config.toml
image_size = 64
decoder_block = "basic"
decoder_attention = true
optimizer = "muon"
muon_scale = "match_rms_adamw"
orthogonalizer = "newton_schulz_5"
Rows from block 3 of the encoder, named by matrix and row number. Rows with one number belong to one attention dimension. Each number is 128 + 32 x the weight over its row's rms, rounded and kept within 0 to 255. All counts start at 0. Numbers have three digits each. After the name is the row's rms in percent of the matrix's.
# v: attention value (encoder.blocks.3.attn.v.weight, 192x192), inputs 96-191
# proj: attention output (encoder.blocks.3.attn.proj.weight, 192x192, transposed), outputs 96-191
v.124 101:130128152088107099143131106097095127117138133221189130128085090124127138049138127108122174091124130125127108129082120150029134125127127177153110152144179133158121134036126196163122043144144146090152126102134128120231128078127150124126096142145131103135040129126139142161106198118104135118
proj.124 098:140133146141138152071138194159163123132109111053053145140135179129128132183104124128123085132141113146128126133214131124167117116123142114122162055136078130090131133247128079074168196117121128190122097126128134129000123158130124138153123129138134128121230144132110118105140124135112117141
v.125 102:206130128132172155127122128070107187101131152141102096116141212068201127136091102127135111089121161216128138120145124158121142122129228132119129096134070075125171127156098124126091131153116173104135101151128127110106122113088178168151161136085148084149197131098128120125159117081137142102
proj.125 102:069126129152107083113158127181156109198109103146132130139156087184044134111106164139145133139136112012123104115145130030158128132142049167122175200152155141130087122134142118134198116108136114160121127100115107130147105151215066094130119094159156127104065109134132132146055131162134125138
v.126 101:165161133120154112189115127143169124140057129145104149126158141174149127103123148118128140111117097108114121106076129127096129139162132152125130034093127061161146109120120094131160073136126164090135075207151216127199117126125083137128128126126154135108138130135128140130105048158128124190
proj.126 106:061106104161101160084120115123115116086183109128139121108121127133132120157129115128136131141129139157172133154127126133128115164124132082143143163134126187062135143166131152118079167126148129164127212061092055117102142144110125075143129126141133121150026130147132139131149222125126126095
v.127 118:098114130125148176140103131097045149118126163208160155172189126132163101095133120156135136104133128123146077149131099127145159096123136133128124129092082134103150159128126122147161121198143091099175098125128116255125135141115123133075135102129140158152115184107123125121114128119086134120
proj.127 101:188129121132055106137139141139195104125104151050109110105114136163091136140137121102113104151113155157132170130095140089134125165131119113127144131135162096078110099156128113068125179051093148120094100116136130021136091127123172159181134133134128105107129100160132129123138187131142123118
v.128 097:178117120125123130134207155138130130062126117096131121146129128116140094102116127078101144136092121112078124130138123121114111126072134126094128133127123122119033117130134134085093174132130183142135020121169127151133123143135091139127130130048129151103180121111212167157146148039118182163
proj.128 111:083137161132144149136050095143113105183157100181130137111131133117130128076115140161144119096157095096118119195088116131096132091171138104128158138150143145109191124134105128133135058126121071127149179131106094186148149131128139119118134118255184130176129120150056100102123111179138137049
v.129 134:118072140150116209149158175109102092129124155093066136104078186145173101110080088100081175128118137137124094164140092130179159142071155133215103122174124175113128049191157115124205126199151140185113127129122128112088132152118126147109115087168130116211158117148127053126121134134151138088
proj.129 131:151215141109128041130099088133104120149131143196167116153078144117159161086124124139140143110128131098123207108126141113083123117163067149072125126128140099175117155110088141165094132065049136067156137202148162126136113122124150074166134133130170124078052125124123140136122110108154125173
v.130 118:130160144113103109077063141158117154133124174092081156033047079136148139128146123156102087112156134123102146054130142165137127144136110142126115143104128212141082113121119179135128114140073133204126164135077177153152120148110103125052126121128243141202172139162142147131139118145061072137
proj.130 118:131130102162066140149210091167129111158101140148133094209174173138111141071073136076126187136075157130128133217126130117156129134121134100133113188131151100117123095128127112145113167098089185048138126138201094083092123143127186124223106110075080111024125111126143078183132120102244124121
v.131 112:112140209169115124102098105131132196099130067129169155094125105116166144114150204121104121117139074093124088088130141160132137128117137111152158206107129127132128161128187204104150129126121187185112127088094133126160119138141113126107153210113137106119116125132123110163122079084126127133
proj.131 110:134115091093106167148130164143143094162091120148061129156161120127114174176126058143145139142107170121130142152125087112100117181104182114125099113130130136130121096111121021147144131120158083110139132182126143152116180130119129169089098071112135146125181104152101115072139175133142140129
v.132 114:126158108134108121129124105117152130145137120213135143147162027162094187144172127137138159158198156199100146143102103138120120089124118116133153068233123125150121149093120127113076147097104089123173121158174137159110122059160148131158106118101173139124029132125095118115118169125170129127
proj.132 114:148077126124168163108124156072162133091141097003206115114127152073142095149157103142118078112060103094130129115135146123162130129136128169123088171000174142118130127115138139132120137152125126160111139080037138136149138130115113126086151130141055116167152135128146159117098096129082121132
v.133 103:149064126137123112141128117149148093136120151119155112100128137133148129150128123130147137126122129135188137145110077132097146114156133154220147119182133127128132156043124150164094101132061204127118122120122153126198032121126134084170152114112101127127120038128120151127149119116054123108
proj.133 091:130203095092107126119147140134160178110129169127097138159160128123099108126132126099143112170118145131114161124119148110190112127125122167023125102081123100149058104175121124118126129135153052108116122124149119135123166100123102125088123109109185060152125244133140099141114133151236137193
v.134 094:168150101134142123054122125138112125087066227138158170123084131120118113150124124193099132169136125067171174092188152115148125121171158101138076121053213122143122155125107129169116159125134107145129142122103167126176124126178167195140092131075172087134123122117124154080079129019118113137
proj.134 090:123085138115132115156138114151128119164177104096115110143127128152139124096166144076156135100127084159085047181062124127118106228109140123122143097163097125088107112183159144044126116119162166141128116085124079133105144129069179096104109115121091142117163143152143099238192124238165147113
v.135 113:175114127129122164191152105134106150133111124127151116125146126096182113155147131128110133099134113072133126050175154112143091131106172148124083112136139119101132124193145119085132118134143131162071132111126146104146110186188133156226165173014125089145113115130120055112104174028108115092
proj.135 106:119115155090223111105148193124099092128126093103124130132147178167129170108113124129136138125146123170048093246093118191140133140158089130129144114122114128136132127119103173160126085130133129121138129118120117134119120071075097123059065091199122093102149129127126195129140098237142169137
v.136 148:110119054132102136189100129138123115173121101166124095166136122051133113115167141165112173120148129126115132082201223137126095156129124154075111122122097124122100132237180115120066135129200080115152186085133130087138122155187095125153091109049111110119131163165116115079133156154129205129
proj.136 147:134128161109161126108135120099106117112110128082095172080157134175148141181088146079121067131167128134132049147108128159165166144107120124164151106130176118141133116048070121168173104153117149105103070131103098160167125109075122136127143171230115123114152093067139147143116074156123054132
v.137 119:109142095145152135143165128072150085121121124139151151131113087117024087000089128101140102240141157105139128154100149125138138124112165089110119089164168135136183137164122123102079138123119143106152089135120164070169127088167148149158094081116163105111103116064100146117096112101172152127
proj.137 116:134130201095163104121072119163069104147151110121133116035067130137194123192215135175131097035123100151102135142108084117129155121158121142120123152087148095139105136136126126124142113144225095197135143081116127197114159165115130136109100238135109172174156130133130138129110141166065098140
v.138 123:163143127164129150055134130147128155087117227115140153128111119116074170192171137156189086096134204142108126092168152128117087087108156100167120116112130112121161111142145138128096113115159086148142127180126137041126103127128201175125111138005116157099151155133155120127124158060119118116
proj.138 114:123084162133118124153127163105148116130135020085118119149179129162159122155086127122073147106075041142121100172082112147103185217161128133140135130104093131055076117105133131122169165140090191140134087051160114186145148129105072135127097151164100140183182147130131126137155131138163135092
v.139 152:139094136137085125173131167136121160134128142131110157165130190129123103114072094072164147188086139116064137181114104153136120127036109137108143095155079143096108034143121138090120128131143126130059125115135123154115134133079084145124121150134134134174127129143128086134145151127125147079
proj.139 151:121134094142150138093126079148128074135131149169159125067098140112120145079121123166114158097130125124144129052117126114132128103223095149103119112142147196170120200098124140145096084130105125100213144166152137141142120116143159095130134090202151106146049161145111147111112101148145120134
v.140 122:135104119156109106132122116152124136158133097138072124130181127126126137074110126092174093129136176087146146143071131156108127128116156149070155103157119153142152096091127129127136079120145077119109139134101150145126129205133094090138131157124087107121113114171106125116110094092159140071
proj.140 118:131118099127134166128169147153112116066101157198156083089109136150110114174150097234110116151073111179119118101119112142126116144142099106145106119088111106137103169154075105159109096127157143137166139121142119130106130032131137189128120126148216149161131162102153146118116184162108120154
v.141 145:065126134119096214128127081097104117117120189144093056114146101140068066120164115106071162097166125186133131149140147153117107176157131159146172107138118248225091143144100140177133124133139112137140132090128130144091151102157176135095083097115158138174097120181117084146143128130115115097
proj.141 133:142142121129177070110125152130115143126113088081191147122058132121255192137126150106148106144116133064159116133129162144114174118101126118103076137063146036060173055094143128082134141094125146102125130166132132125134131144151138113119171142156142093096162146081126179091147112110128120130
v.142 098:236131160111128167115143194147113195160202116100057133130107120062133044169062115123063127160108141139112139134120131115203130131159136131132108109123134118115062079161126094141079224104156137147118130146090117117168124160123112166123093129149111172118126111116147119126154192133131132117
proj.142 097:074142092146118084143123078133143078106065146179168129123155148198128154089142136179200141113130147120147176163130122148063105128071102121151182137133109149151138138131145165130150011122043117138113129132139146141047114115130133150219115113109126105122126113126131122124120102132154117056
v.143 112:169121133128130060081131132135148156089118125135104130126228151167126129139125131125130125138130120130039121124132120201132100152141103128128126121033112136107096151149108130124059136094168110102127189140110142178169153137074112151080085193150127123136184128146129201120146135124157096106
proj.143 109:129079128135105172175127113133147128131133128130114125141100131069143145125134131121161122145132105137157119142122133065127156110088148131110137147241133101128132140063141129094191166185106144127113085104118089160078126143229133098143130032200143141122106108116128065142160136086128177117
v.144 132:134155200153146137089075135143132096126149063157103128143172077132081144173110124093063136128117111158124125136084151123126131130136000073170155148146115105199146128126120132163197121102103118133129132131130150140123113111118255128135096132191120157108116131130106098094121111126155163107
proj.144 126:123109056141095124162138146090118216133127207086171151066116119118190113102188102175158148148134141103133154099175110149098142123115235162079126087144124185047098149127136127115110129119137135141117141168130076120137154137165022131089179080088140128148107127147160108127110162095096137127
v.145 076:108148120059108138130133125131128092153079164123138134121130147142122134126146093129124151154128142082122128125127077108132222105131134131125133154115113196128145127140104181139105120212022110159143159112128151119094156119121129123124146123120104150156109100133133166142043115130101081113
proj.145 078:114128145157156053119128119118124114139133115124150133121061171088141137133071127135105111102130122136150154143125198129103122145110105106147098128124171107117112156105104117147113136002160121108142118183160128140131121134128179137135133122128137125142123129108069102126174111143150136111
v.146 098:162130090112082123155109131136124177019115133174122097097085124157111087097080107164187130152100126111122233122123093146098082128168122157139151103113140119123124168164129183187014105076163149098161094200110168141120167054093114255153118156087136099116077137122119118121121106185079127141
proj.146 099:096119124162128130130133138129129131255138180096127136147170143118120094169155129084092109136136121137132002111145185122167177170088132134134154121117133114117074104118146064093138124206133139128098142033138131147161106182128159046122124126224162119180131176101137137144124076105176126101
v.147 106:042134136093116192148182128144150129127127131135118127131127136124116081108120079140104132133132100080121138089137146125111098155189129186141122182041125137146149115127084134119109127129143111191119226117146063118092155106110127070067188154203150096131077088131144127113099128118146222109
proj.147 099:174100080176143064103117116141029069189075123153147096126095114110172140132139184114159121137148119147131127128121146121147129110092102087115136088196127131150123144145170117154140154121132122039152095122131141137118127138163162190170125091111063130087162176110131141186175201190083109130
v.148 115:116127138161158125153124112136127157087123130155119188157113125141133104106105126127132147135129107091199133139127059174117086108136083184129143096140156151143132151180076095134122086117137103159142164120135124111115133127146136127114089116171230098126028139157137036058113160129112138096
proj.148 115:147142065136135139111149175125083087115126162161199084080102138103161153111185106176149127125122110155078123145119177126131136191111120107148108155133165157143137116105166127127100143129146132121130132118090168131133121113114108136105158127086130109094138134137137155180140119131121138182
v.149 093:014131126089150098130108110127127200148167082144123110126141159123144128138023129127153127130129106114193173110146051049134132115159145123165127189091117086172164181154108118128140087110106166122121200115127109141124152140135202119117155140134142137081099099065098070125123128137131133124
proj.149 092:215098154114101143114140145130084095147050190126128161098114105152112132093233152131139123111154161137091080159130200138136094157133121180088121121156151205075128090135132118138116136121149034143130082158130171112136120096126080089127141129140109126129129162181158163137130136101132148128
v.150 108:116114055148066097145140092144110105116117129159044128147144085115130144105115127102153184112151166127120123144159114132110123129119170149132162108195101120097086128130148129115164139132169129191162115106150167139027107144165116132149121099057122118061125159184101137134154110117127195137
proj.150 111:116132178065178184137124136127129141102154130112198114126128096121126126195118132114108103140115139106127108120100156127130119135146109145119106152057137128143144118122129143143114089144046098036153130132100118160212138101098144078122149185220169128195118133096135126051106130108174115148
v.151 094:114066137133118144134060120117102090116109134125125161121078205137152136133125128109131055161127065084129149255113110081219127094116112067127093156076142130057163140150108150139102140133142156059128215121113081127050168149074135128180142139137114095125129136104121029137105127150108091103
proj.151 090:095198122112128039128131154129109148128136158125145154126113128173147151114109132128162255100083140137130104050204132165119135219107152167126146102167139110182096131132130120114129130119116123201155062159147212139190103132142171112086119108112218151141122092184148145184114083095137134140
v.152 119:135114117138115135168105129134150191136119127174126145102210157117113159116095135049159144170113132090126124147125130095140128126058116090127140092172038073109130093194133140068108118095118130126146138109147159128141118138100128160148135125132126074067121140056110118094006129143149151000
proj.152 116:100110134128154105136130124091112069140101104141110157130079091132124131096096101170082114082173126147106085124134185137180145136176121184135122160082161116127152171064057106149128103156112088137129120173107126177116123095156112115107116145243144134255144131160195115122163119124127126170
v.153 118:150143138125122129186125115108125103127096111141165094142142111124125107105106118135126135116179131130151095103133136176110240122138149115111119079177242114106157161108129132117185131134102127143196062117170127152125092056177206131203089153110143117063096152131126139180060203026180131124
proj.153 123:150119178082215128073129154134137131124185117127122119102095164084135126168148125154097120126081087122111158092072130107116047142139112136134118136117056159159147132125145079112084088123234125125073181104081137140142174148099072132105154124167065166130086132100118165068146067188081152146
v.154 115:134145145129117136119113133092137124057123137135090177132158124130192030133148131118135132074095255129104101107137132133145155127105151054113160166121099091115118138135156116130136123135126137081128116142133132071027116132115142155127130108076110145146101163097156114169141139088164213121
proj.154 113:124095146125126086128087103174093147186145108123136082119112114160111255121089143117114115113153026105130143181127146129089066097144120153188104111103114181117142127118135126130149128135048118180134118119189127189200121115125144113135133200157127105131123154140094128122127124173128083112
v.155 111:136115126133127132136124126163153156126097157131161148171165126129107117171171153127137160159134118084129141077159119145063101061053114205157157091133156119132123126134127135111094180131174144194135128111134095120142127110230132159128090128088146120129007139075128118058125176157104131059
proj.155 109:134125122157176152097079155102127124132135066080104122070128104107115151128150125163132095122120130165128122160051134156199132192197145004073101127123149141136120143130131134141133108166067102083131099133090149165137147120037152128140146141188095092147215145166092139152121111131163114142
v.156 134:121165113127141137122112113131174000131132112132051099132135085163096115119125083109101045122190120111079135142052209167121136135124120113143131150135119176110077075141116132140064163125129042086135117132174113143128135132115128117148139122130191114111160124200195143166195120079127151191
proj.156 128:126093149132116114114117137109061255138163120137233146129122167098171143124110173119173175141060116121136102122143011143114131092156150133126120123161111121137155209100149141109158101127136189135123133097096100130151126150160149135130137113144100198125095138089077128094076113146111117095
v.157 128:160085121132130155176139092202130114111006126170113081143198138147090139159116136099137154139134127049144142161162123108125171125144099132015125165127080093107113051160139126119032144146119151138128211116124128065137074152126132116061208147109136141139125059103111159111097116141075149134
proj.157 121:058120133138089082122140136077116090191196159124135160124072137150140076062111121162144095126118130184113116092102139124121085139129120128253152097156163167121116212131098133139138122126125122114153054132132147207118134111115124109231093120225126115152115200145125102130124175124183139106
v.158 120:083159112113104145130187130117133125132148187102158098093134122158133143121126089094101125134110086183071136140129097147102104114120120121146127120124155152130090147101118125127090128112112116149123134133129115119141154119144142128167120146131156079143038102163131123185175125107205090105
proj.158 138:142093166111157151120110129137118138119118040112113122144109103096114131140127179128140139131132139075165095186167109096141137119140164125097128158099120078151172091158133159069163135112099117125127122125144141138130149142131129156030124097114128142144198129119129208077102134128089131130
v.159 112:156131095017126126137132128116122128126144125021106076150087115123129124162125136098147162100113081131074140121103114118128133120103115115158110151130138176119104075183165152110115129147098165183129133127148128131091133148083124157118128121136124119149150124174188131159161174135117123122
proj.159 111:130132187219107138156115153142133144125149119205122143122118158109131127068086124138133128080128148084132125185130148158114131114153119130080195127146119138147146094064131128133116070129125135108112106216136129149154128134186145102160083125176140092115116166047095130139135073119177140136
v.160 096:135106123128153161133125178096138143112152255136169151107133113145137123127122104141113117132104254130164146143163119132137117142108126137093125131142081203110092126158065111134046120132123120040095122130156064130130108131126128089124190133129100125177096118046117129119099117211096140130
proj.160 095:123143140121134104129144065120115071153081045110137066075108126135123145152054133077135112182115000140086124123113144112106132128110126131150128114108233048134151153108143147072140122137136134180141118114070219140131169132128115137121127128138128150070139091146115116119134125079135125156
v.161 108:127125065135120138148156120207150139126094115168125125162048111105128120085156156131122134177135122121160121122150150046152106096143041119147120131096184113155110179116124123184151083151125151112126126135128118149136110115118127087116140151161147138068082122120060144152143091191124117227
proj.161 094:099122172097121088159107146089123128117129151052141144098202155156137095174108124121126097128129141116102088141097132174120102187123198144132141125131126109105159109221123107062137136128144131142150135103123128123150134127094149162121105131132127109123176122129198140130126163146124134031
v.162 073:136145118132164120120152132126126213178119125126012113095130125079119100084100106134130127126123155117108129141128145128118088152115252128097158108136128061118128159092057121112089131131124101138093130134131130067127119134141137121167120182132183169128133075131127122120146103152131128122
proj.162 078:135130141178124090131122117197137058127113098136211124166072156170197126160163148174125165127144115131123123095148128118121155121121048128158110155129132178146176111193208130150161117067154152110177153097122136139091135146143115142124140107131121086140094170099110133126124137156150134095
v.163 070:128157097168124070130113116122091120146122180168129202120122163130086102139113132148136131044153133001138101126128134141129097089149127097126132108133141130110185255132131111204116054128211087131126140148134153106103128086128134143147137115125089120100116154088127129132155114159110104125
proj.163 062:160112133142115178137152166180130129083135045073119082140136108131160126139142135124124120191125122220131132138132114131106149166096131185092129148135128127128130038135133121067144177131097169133135118107130130148178111156127128129133098154141152124128120104188123098090124118126131110103
v.164 094:133108154163222111128127118067149129128143128038217234109118136148119171136129145119146137134162139128145143125126124116128104067136096113179076080198127117101130113144113185104243115131128131148160137097136067208121051122116172115143089161114119118139188139140118146103127099125142136175
proj.164 097:124124110130031178141123123134119131128152115238061021111182119117097101175114112127125107131125139086129034119130133131129147148129195101136165144099118132150072117128151082105057158155142132132154132140138181077188169126112074141128127108130149148101076105150135108120133150064110138108
v.165 095:071232115080104104115156106174139130142100011114130141117093119117126133126125150142110112186179130118129090128129128115092089136131129035128134148122133061131093147137255103146227154119075126148144163132137111081138131112139118095162116112124132111084144097129138124133139144131120186112
proj.165 087:219056144169147137103098128088134122095122154149126128112152142072128125119171113165137132033140124173130153128145131165181118138136126202120134131125119220129202123132031146130080108114208126128127124127118128152126129126141121209103145130153134145163137156117135151120142104107129065177
v.166 067:115099141135139103097124137129140151131165133133207174168053105130110116081160154163138151132159110125137121073099076120124132094129142128126126169128196175113122155069132138108137128143115113215123128128077124132086044129139131078117134130046181126130097169128128105137111139127143119185
proj.166 061:117177093129088126127142127188133120148177147128111089088161127133122112106078142002108155142119128129140137158186166136138138182096111126156116125145116064120128075158119118133132136114063156039142150132141215133169174123098163175122126120172119126116139060165146118123127093118099183081
v.167 087:126009255190117147167116146130076057118110042137129128132078122180150137119089118091119049123119150130105129138124126125153136123132134114141133122159151141069120081121161125132132109154222149141135125133113145144023126173126127107121124150109139136182129129135126088133088147094107131108
proj.167 080:150238006062120099105145121102128182105115218119119153144147118112094134159152110116154188132129053124134104109102128122135115144074086129128134122119131103197127154101034123143112137127056129126152111120132157189186106062099133125110123106141133099130144123130124190119149089131175102124
v.168 084:166133096129064122160132133201149140133099100170077143122046128085123067097119056157139133133131142126154140136109141120109114138191077151113151156116118138142138176138129138172113069101055099118131127132145143118129129058076181098124163132214111101129069133156160144137126156168129122127
proj.168 085:091138158142159098112130141128143121126109124141122117129186146117139143165168254136165130140135128111114117162167097128099125132093146134129114133131138109135141125169118095108157131131201133123095132076128137105167118191194111152132114162043114121060183157127127130131179122098118127116
v.169 090:153211063137151049115129130112139143135133143131183153110147094135105126172137135130143135202166126056133090110111124116074105115129135114130131138124123078101157171137145148117098100087164091134142138125147122000125122125202079128208132150131121093109120104126087180138148125215155132127
proj.169 088:131098155184062137123106134147110057138130057127085125136123125084138131076098133145128125085128127197098125156183120146147133142119103139116134147147128255107130095141139149085168197137094147165125139123117140255137125150117130164153133072117146197130119154129127102104096086030079118145
v.170 125:095128086112136160127127100131078125175193101136087128124064205000115130102096127155107099096129149198182099169127125086127129174140164125140138093144134082133134133077140112129225117137141136121128159125150130113099153127080127170116110075148135181194227141175164096127163083131145129110
proj.170 114:170132166137128107114123133172129141050089124131143122122137064246125126185185147140125124122129145094096173097095178189149129099151132147125146161105117111138132133193120114153120032116114118145152115124105140102133122099190109089124155144167155068112007152115137120195121145149139126102
v.171 095:140128111132120187129133216134144165082167170172153112182142154077097113115099058164134134237090127121201127130132115098135130152132061160141110058113129143146144114116090149186099150128123124090118122131127127040097084116126188130131151132038180134150127105134026138128121130120127116132
proj.171 110:113142154125080057137112048106117075215095114095116153131120032175188129146111209065124117085137129156093144138174161130113130134097218122140137248148101132066105160146118127071182117150067165133088101095128099199121169127127111139161131106201043133110142161122145068117105125160140127103
v.172 100:108128126101138055191158124173121000119180123156010109078064125124185128145092129100127069151128155151119164139080145153130125135132103140114127232129139117138060117168120088120086060147129099116123133153128129135136135103093113078115128109216118067139133120131182118186128097164129142154
proj.172 098:126125121136158171070131119078137255123063157133182103143214188134060108122180129140174163118129106104127086130128076120088126115126127142124130000116160125159224134133125138163121146121145137177147141094125140145132071126157130126102113179083127148077119103135132160138161126067125122131
v.173 078:131122142142075255067126126122134134113126128103200121148117110157076126113139078218117131127106088134134133133179120115121119171129113120125215167135132193065120118142128126124000125135140129122088130165084180048124134119136121128135170112113134140137088098123125118133154130117129125137
proj.173 075:128118107115149016205130132130100093116111103153119141105113133119146158140123131017131108152118121181127162127065126134127121134062091124121055082118126072146165146093104116116255115095126136096175133134146155221114132120103119133114126148191109116128176182132122145106064105137133147106
v.174 079:118124128117128138000118123200140147129131085095141149127011123140098124134124124144134140094149128152153115206125135126131119143107131086130180145125135126128143133081175126130189124086096131166101201120129178073183104088130184127125130125125137122079128127166135128000131125142118133127
proj.174 072:140130091112170092206128115146134150070132116162126099097172115076124134101140136119093137157153139145117209074132149137126104178155106163105093148107123114138137127177130097159123111120151162043190127176060111144126130131139062126135146180129149112212125163120129124255140109124119171109
v.175 069:255122144077099126120128140170165136176125113103129126106104117133135127129133153046166119135124114154119110094146139128137115137128136135128129129160131134135127179132171043101129089105143141108154127125135169136255125130136118131127137128120130173138004138105138150119112140110136116119
proj.175 072:017126080152140127160132135144123149069131105139129123113127172132075120114133102219140103108129193126086192190083129135109154130132124144138129113051113109148119088165127205121167104135120104169156142104139116095019128129123101130126109115118152032123222178170131129187142106127108123150
v.176 062:110213151122128142117132129223132084068126131125160119128123126190146132144130140079116131055148117127200136151210150105100105131131121126149123255161102131116129142185163153126147078112129125132128139110129130016121125126124139111132138132130092133136127122125129084137095128088152125161
proj.176 065:151099131124111130144131128004120132211120155155117091129131126053092133111116126117118110246119144126068116117088111140128108127131115133116158033120143157140128128108104087122123182116114125130119100121116128251172122125126133148127150138191131157103148129130115162113150146123110131126
v.177 103:122181102128106168127093122237099117086117123188092135116099140126128126134074098130113119103123136103130104147154241132130143163150128131125132140129104113131094129125130098188128115121099169116103115131146100120128131130121155159069163165131103121125127130080135110121148127167108139127
proj.177 102:183085181130125061129126121006129113200058119098120107125143145105157124152195137130106115191127107152127134113101060133104078108097154127109154122122164133134157155167104129095127157131217061097121138100105125117131131131129134109172128138155121127123127111139128134139131172132139130141
v.178 105:041081074128115092140133126111102183121135172135211133194133193102091112087134131159130123127143148133155133129107123120134027132125051121132116111120096143125194173133125219128074108136164098124134177117141145148060172089005111101146092108189071111078149197126130185138143115187135087107
proj.178 104:195168186126135156124081142161150051127138047124100128126158074128124122156132113132137100177073081118128120133131077102120214132101126157068130128161160125109126144129135046062142130129131154141125125126117153093230118156241117122119178169092140161127120065115128110086134105086131127125
v.179 081:122131138129156127201141142122132112121252187137112126069140134161162128151110126129145120120130131156128176194032120116088127109174136200118124101123133192127135107133041138153108060127170115130128119117130091121106255130112150128130104145173145147122131144131133112166103128066127106187
proj.179 070:081130134129077150029168106147134125138047136130129130204133159136126133124139141112139129158141135029099075134223124147126129146087122097129128141171136079136105150111204111099124164135075126125110101129129143126136000131132123127108142135094134094099144124127117123128187112182135128115
v.180 064:128113090083139124136195122129134118128185141132134093164156168000123110088122113189118127255078124161125123109136117102105114132129111148174128140122144082128128124076132139164152132124129121132140155155132127137129119111129089141125132128142176144117122160117139152166167135131121137157
proj.180 067:129133161199094114132047134115127113144111114124132148130126096255139112147124150089131119000167121152128151132123150118154171125131144125139132129128108159065134142205113160090123129157091146143106126075123114143107164127124154114144128126127084122121131126127129107121074127147124129098
v.181 123:143128109157136129141070111118143126127052147126123120103148122086084045167155143151130119140129127128052156111108206123091134135196077125148162137106145139122139165142051142135000112099136137128104158103136117123128125116099135147160133198147134128084108109102139138133183151130147137139
proj.181 112:099116133161128140128139158129130104151182092127125127163153164160141153123121110133154126164138085117191115101157000085122113135063127145075071132147138141114127081131163127099200185132154142143122113122128159160172151186159115098097119090087104126132142128128108156111103117135141108127
v.182 084:157120140123229129133106132125129120086170157163160178138105137142119117135076125120221116133136131096120129146130131116127145088141137135081131130136108094123222128124120116125126091128173090131161130128176122147111103137074127152132184131126103125117114183000137159122124168124099133098
proj.182 079:116156101151008105147128131128142158141098105118056074132131130100154111117156131098098133135165109175125138150135165135113135145126150103171120140130151126126052143129131135097153135137084215128123083112122104084129126124137165078147035134124165118125109110255127012161149068135120080148
v.183 082:124118134161080159099119128105216205100128138186124147117126163119093128113103051150156126146083131121131059113120126156151132185081117126101101107125127125130146123154113136128056128126111090117122115164107180132206134123106123132121196126170136091187107177121136220052171118199137112131
proj.183 080:122124137113147043166090116157052087115118105084120121142124130135140120153164175136099124097142156168127242159133153099130134122147161154129134192128126099123117125171126133116207119127158178115134124101166102097080155133108127132153053146041110150075128149136127033217104168105145160108
v.184 090:134141119095108123137118129168117118124087116203138130134017125098132126115124105154122116049146152118142136191139156089134084141136170094114122159126096126141132143131125116219154085100104129085093120129129135085102120120101160110096180141139069128133162127096133128126136080178122119105
proj.184 084:115137181149167097126119125076160087154076102098129084116178134102125125173133131132121123218130116142120096066096135171110138114098132152112132139127158124115145156119123091051132129149198117126131139092119140115168127138177119139160104140165138144128133127138120121129158161141134127141
v.185 089:127095127090130132123128129119128113116144248132112134045174144138124093191124115125143095157143130146080194136080153130105133125189138162125114120132145171086142120157083138077054099143177116154125121108178102202138223129116125137129059114228129123119106136133221160158153131123128154139
proj.185 077:113156103193127133144124117137142130130130017123127097208138133136142140093139140116155150151083116098134096133168046100114147132071078126127141132129129117148131132130149134129112157139095135132092123129105118090148089124124113121100212148000125149093144097103044123126107093114147115144
v.186 067:151136146123128137132155144097120139118166027127137125156108176125159138128114117239152120187133130070119128124140093129140147129130227115127128130195106120139157133067160119083142131128132128163133125161119085151097119162120130112107107109120126118122150085133124110141117148086116138135
proj.186 072:115130123142134106084131097118151086167122153133143149106137083128132127126129157091127149000150129146133088172159151143123127109133113127161123171083125160126083127142151165172129127185121109110145108129156157096096126115172140174188150061129158126215101200153142136108134119179111114120
v.187 069:111122172102103255123086126116145118112202107141132122140033069069074103118159092122142112132122132125116125143131131098103129116176145199084152157185147146148156112122121155101121094116123118169126127114131126145113132132137138126128147135202133129156096135119166169141112152123145138095
proj.187 066:115154088149149000152119121140126121137078164127127078117173182136146168115100148107100136165135102156110146151103128143137124121077138049167117119043103091064126166122125115112153120127124157054131106126136127127135132087097113141147117143078145142127145123137110081162113115145099163159
v.188 090:137126111130198132126151171119140133110132131124107133129201124121124127141123125132132125129133129185118140117111128108126145080152137120143120125124165103079127152113059131063133170151156126166154094083126050119132120147135137136199034181094179148000159123159121145159129146119128116203
proj.188 094:131144133140068100128128099156125127160140140112134153148107133157187128110131133099133167113132140051131059152188099127146119149126116128150135137176051199130132084131206128144128174131060136128114132163126106186115113165128130149112168027130099130245098144128124090109124101129151124104
v.189 098:124146175158129122177121137153150147172120137130087134060129134153159164149141162094128146142126068035128120116177123035126125100126125207127141141105043134163129121100142135154128106192085090121176135177127142107081169123126099122116191127093242128145105153114120063129090128091104101122
proj.189 088:099124123126072184054132148122092146105128145129132136171090086139120068125123163165154108089149167174121125138119142255115112124152140086149092109166188116121104126117102190139127146031144141138089078092142130122146080135156189133111052134161031086097164143198130139112224164138120115106
v.190 099:153134156169186129122074182124129124122111095113079145119132114166131147145153134061096116127127127129122120108078139173145176099138104097121141125158124170133134123137127120035107131136127187154089136147132104147131059121133158063093143152128186129136132125145123124105131115163097129164
proj.190 112:126136124095126133124223080154121213104155187130138119094138142122130103136090131154183149100141144091159099153154096110127072147147135128131100132111177060141136096107149132241130156135126124108173128147100186132162138147112119142119102116091121112118074133126168120155130147059128133083
v.191 075:140131003139184138191149149124132123147127168128133126136172135123137091129135178130077141137120139121117221129122155126121129000128129131161113114138225129101121128155117128119128130148165117154132134132111076126132136127138148119148121149126143142064120120136119124221129132126132128198
proj.191 071:119099217130064139096130130127141130141153124107161128119136142200128144149113116118148121130112099117140000131143097125143124217128104132129133109142042134159103130135175128117087158148096136145127128135145139149125120139101109150111156086137129129128146110117132149043126088127133123126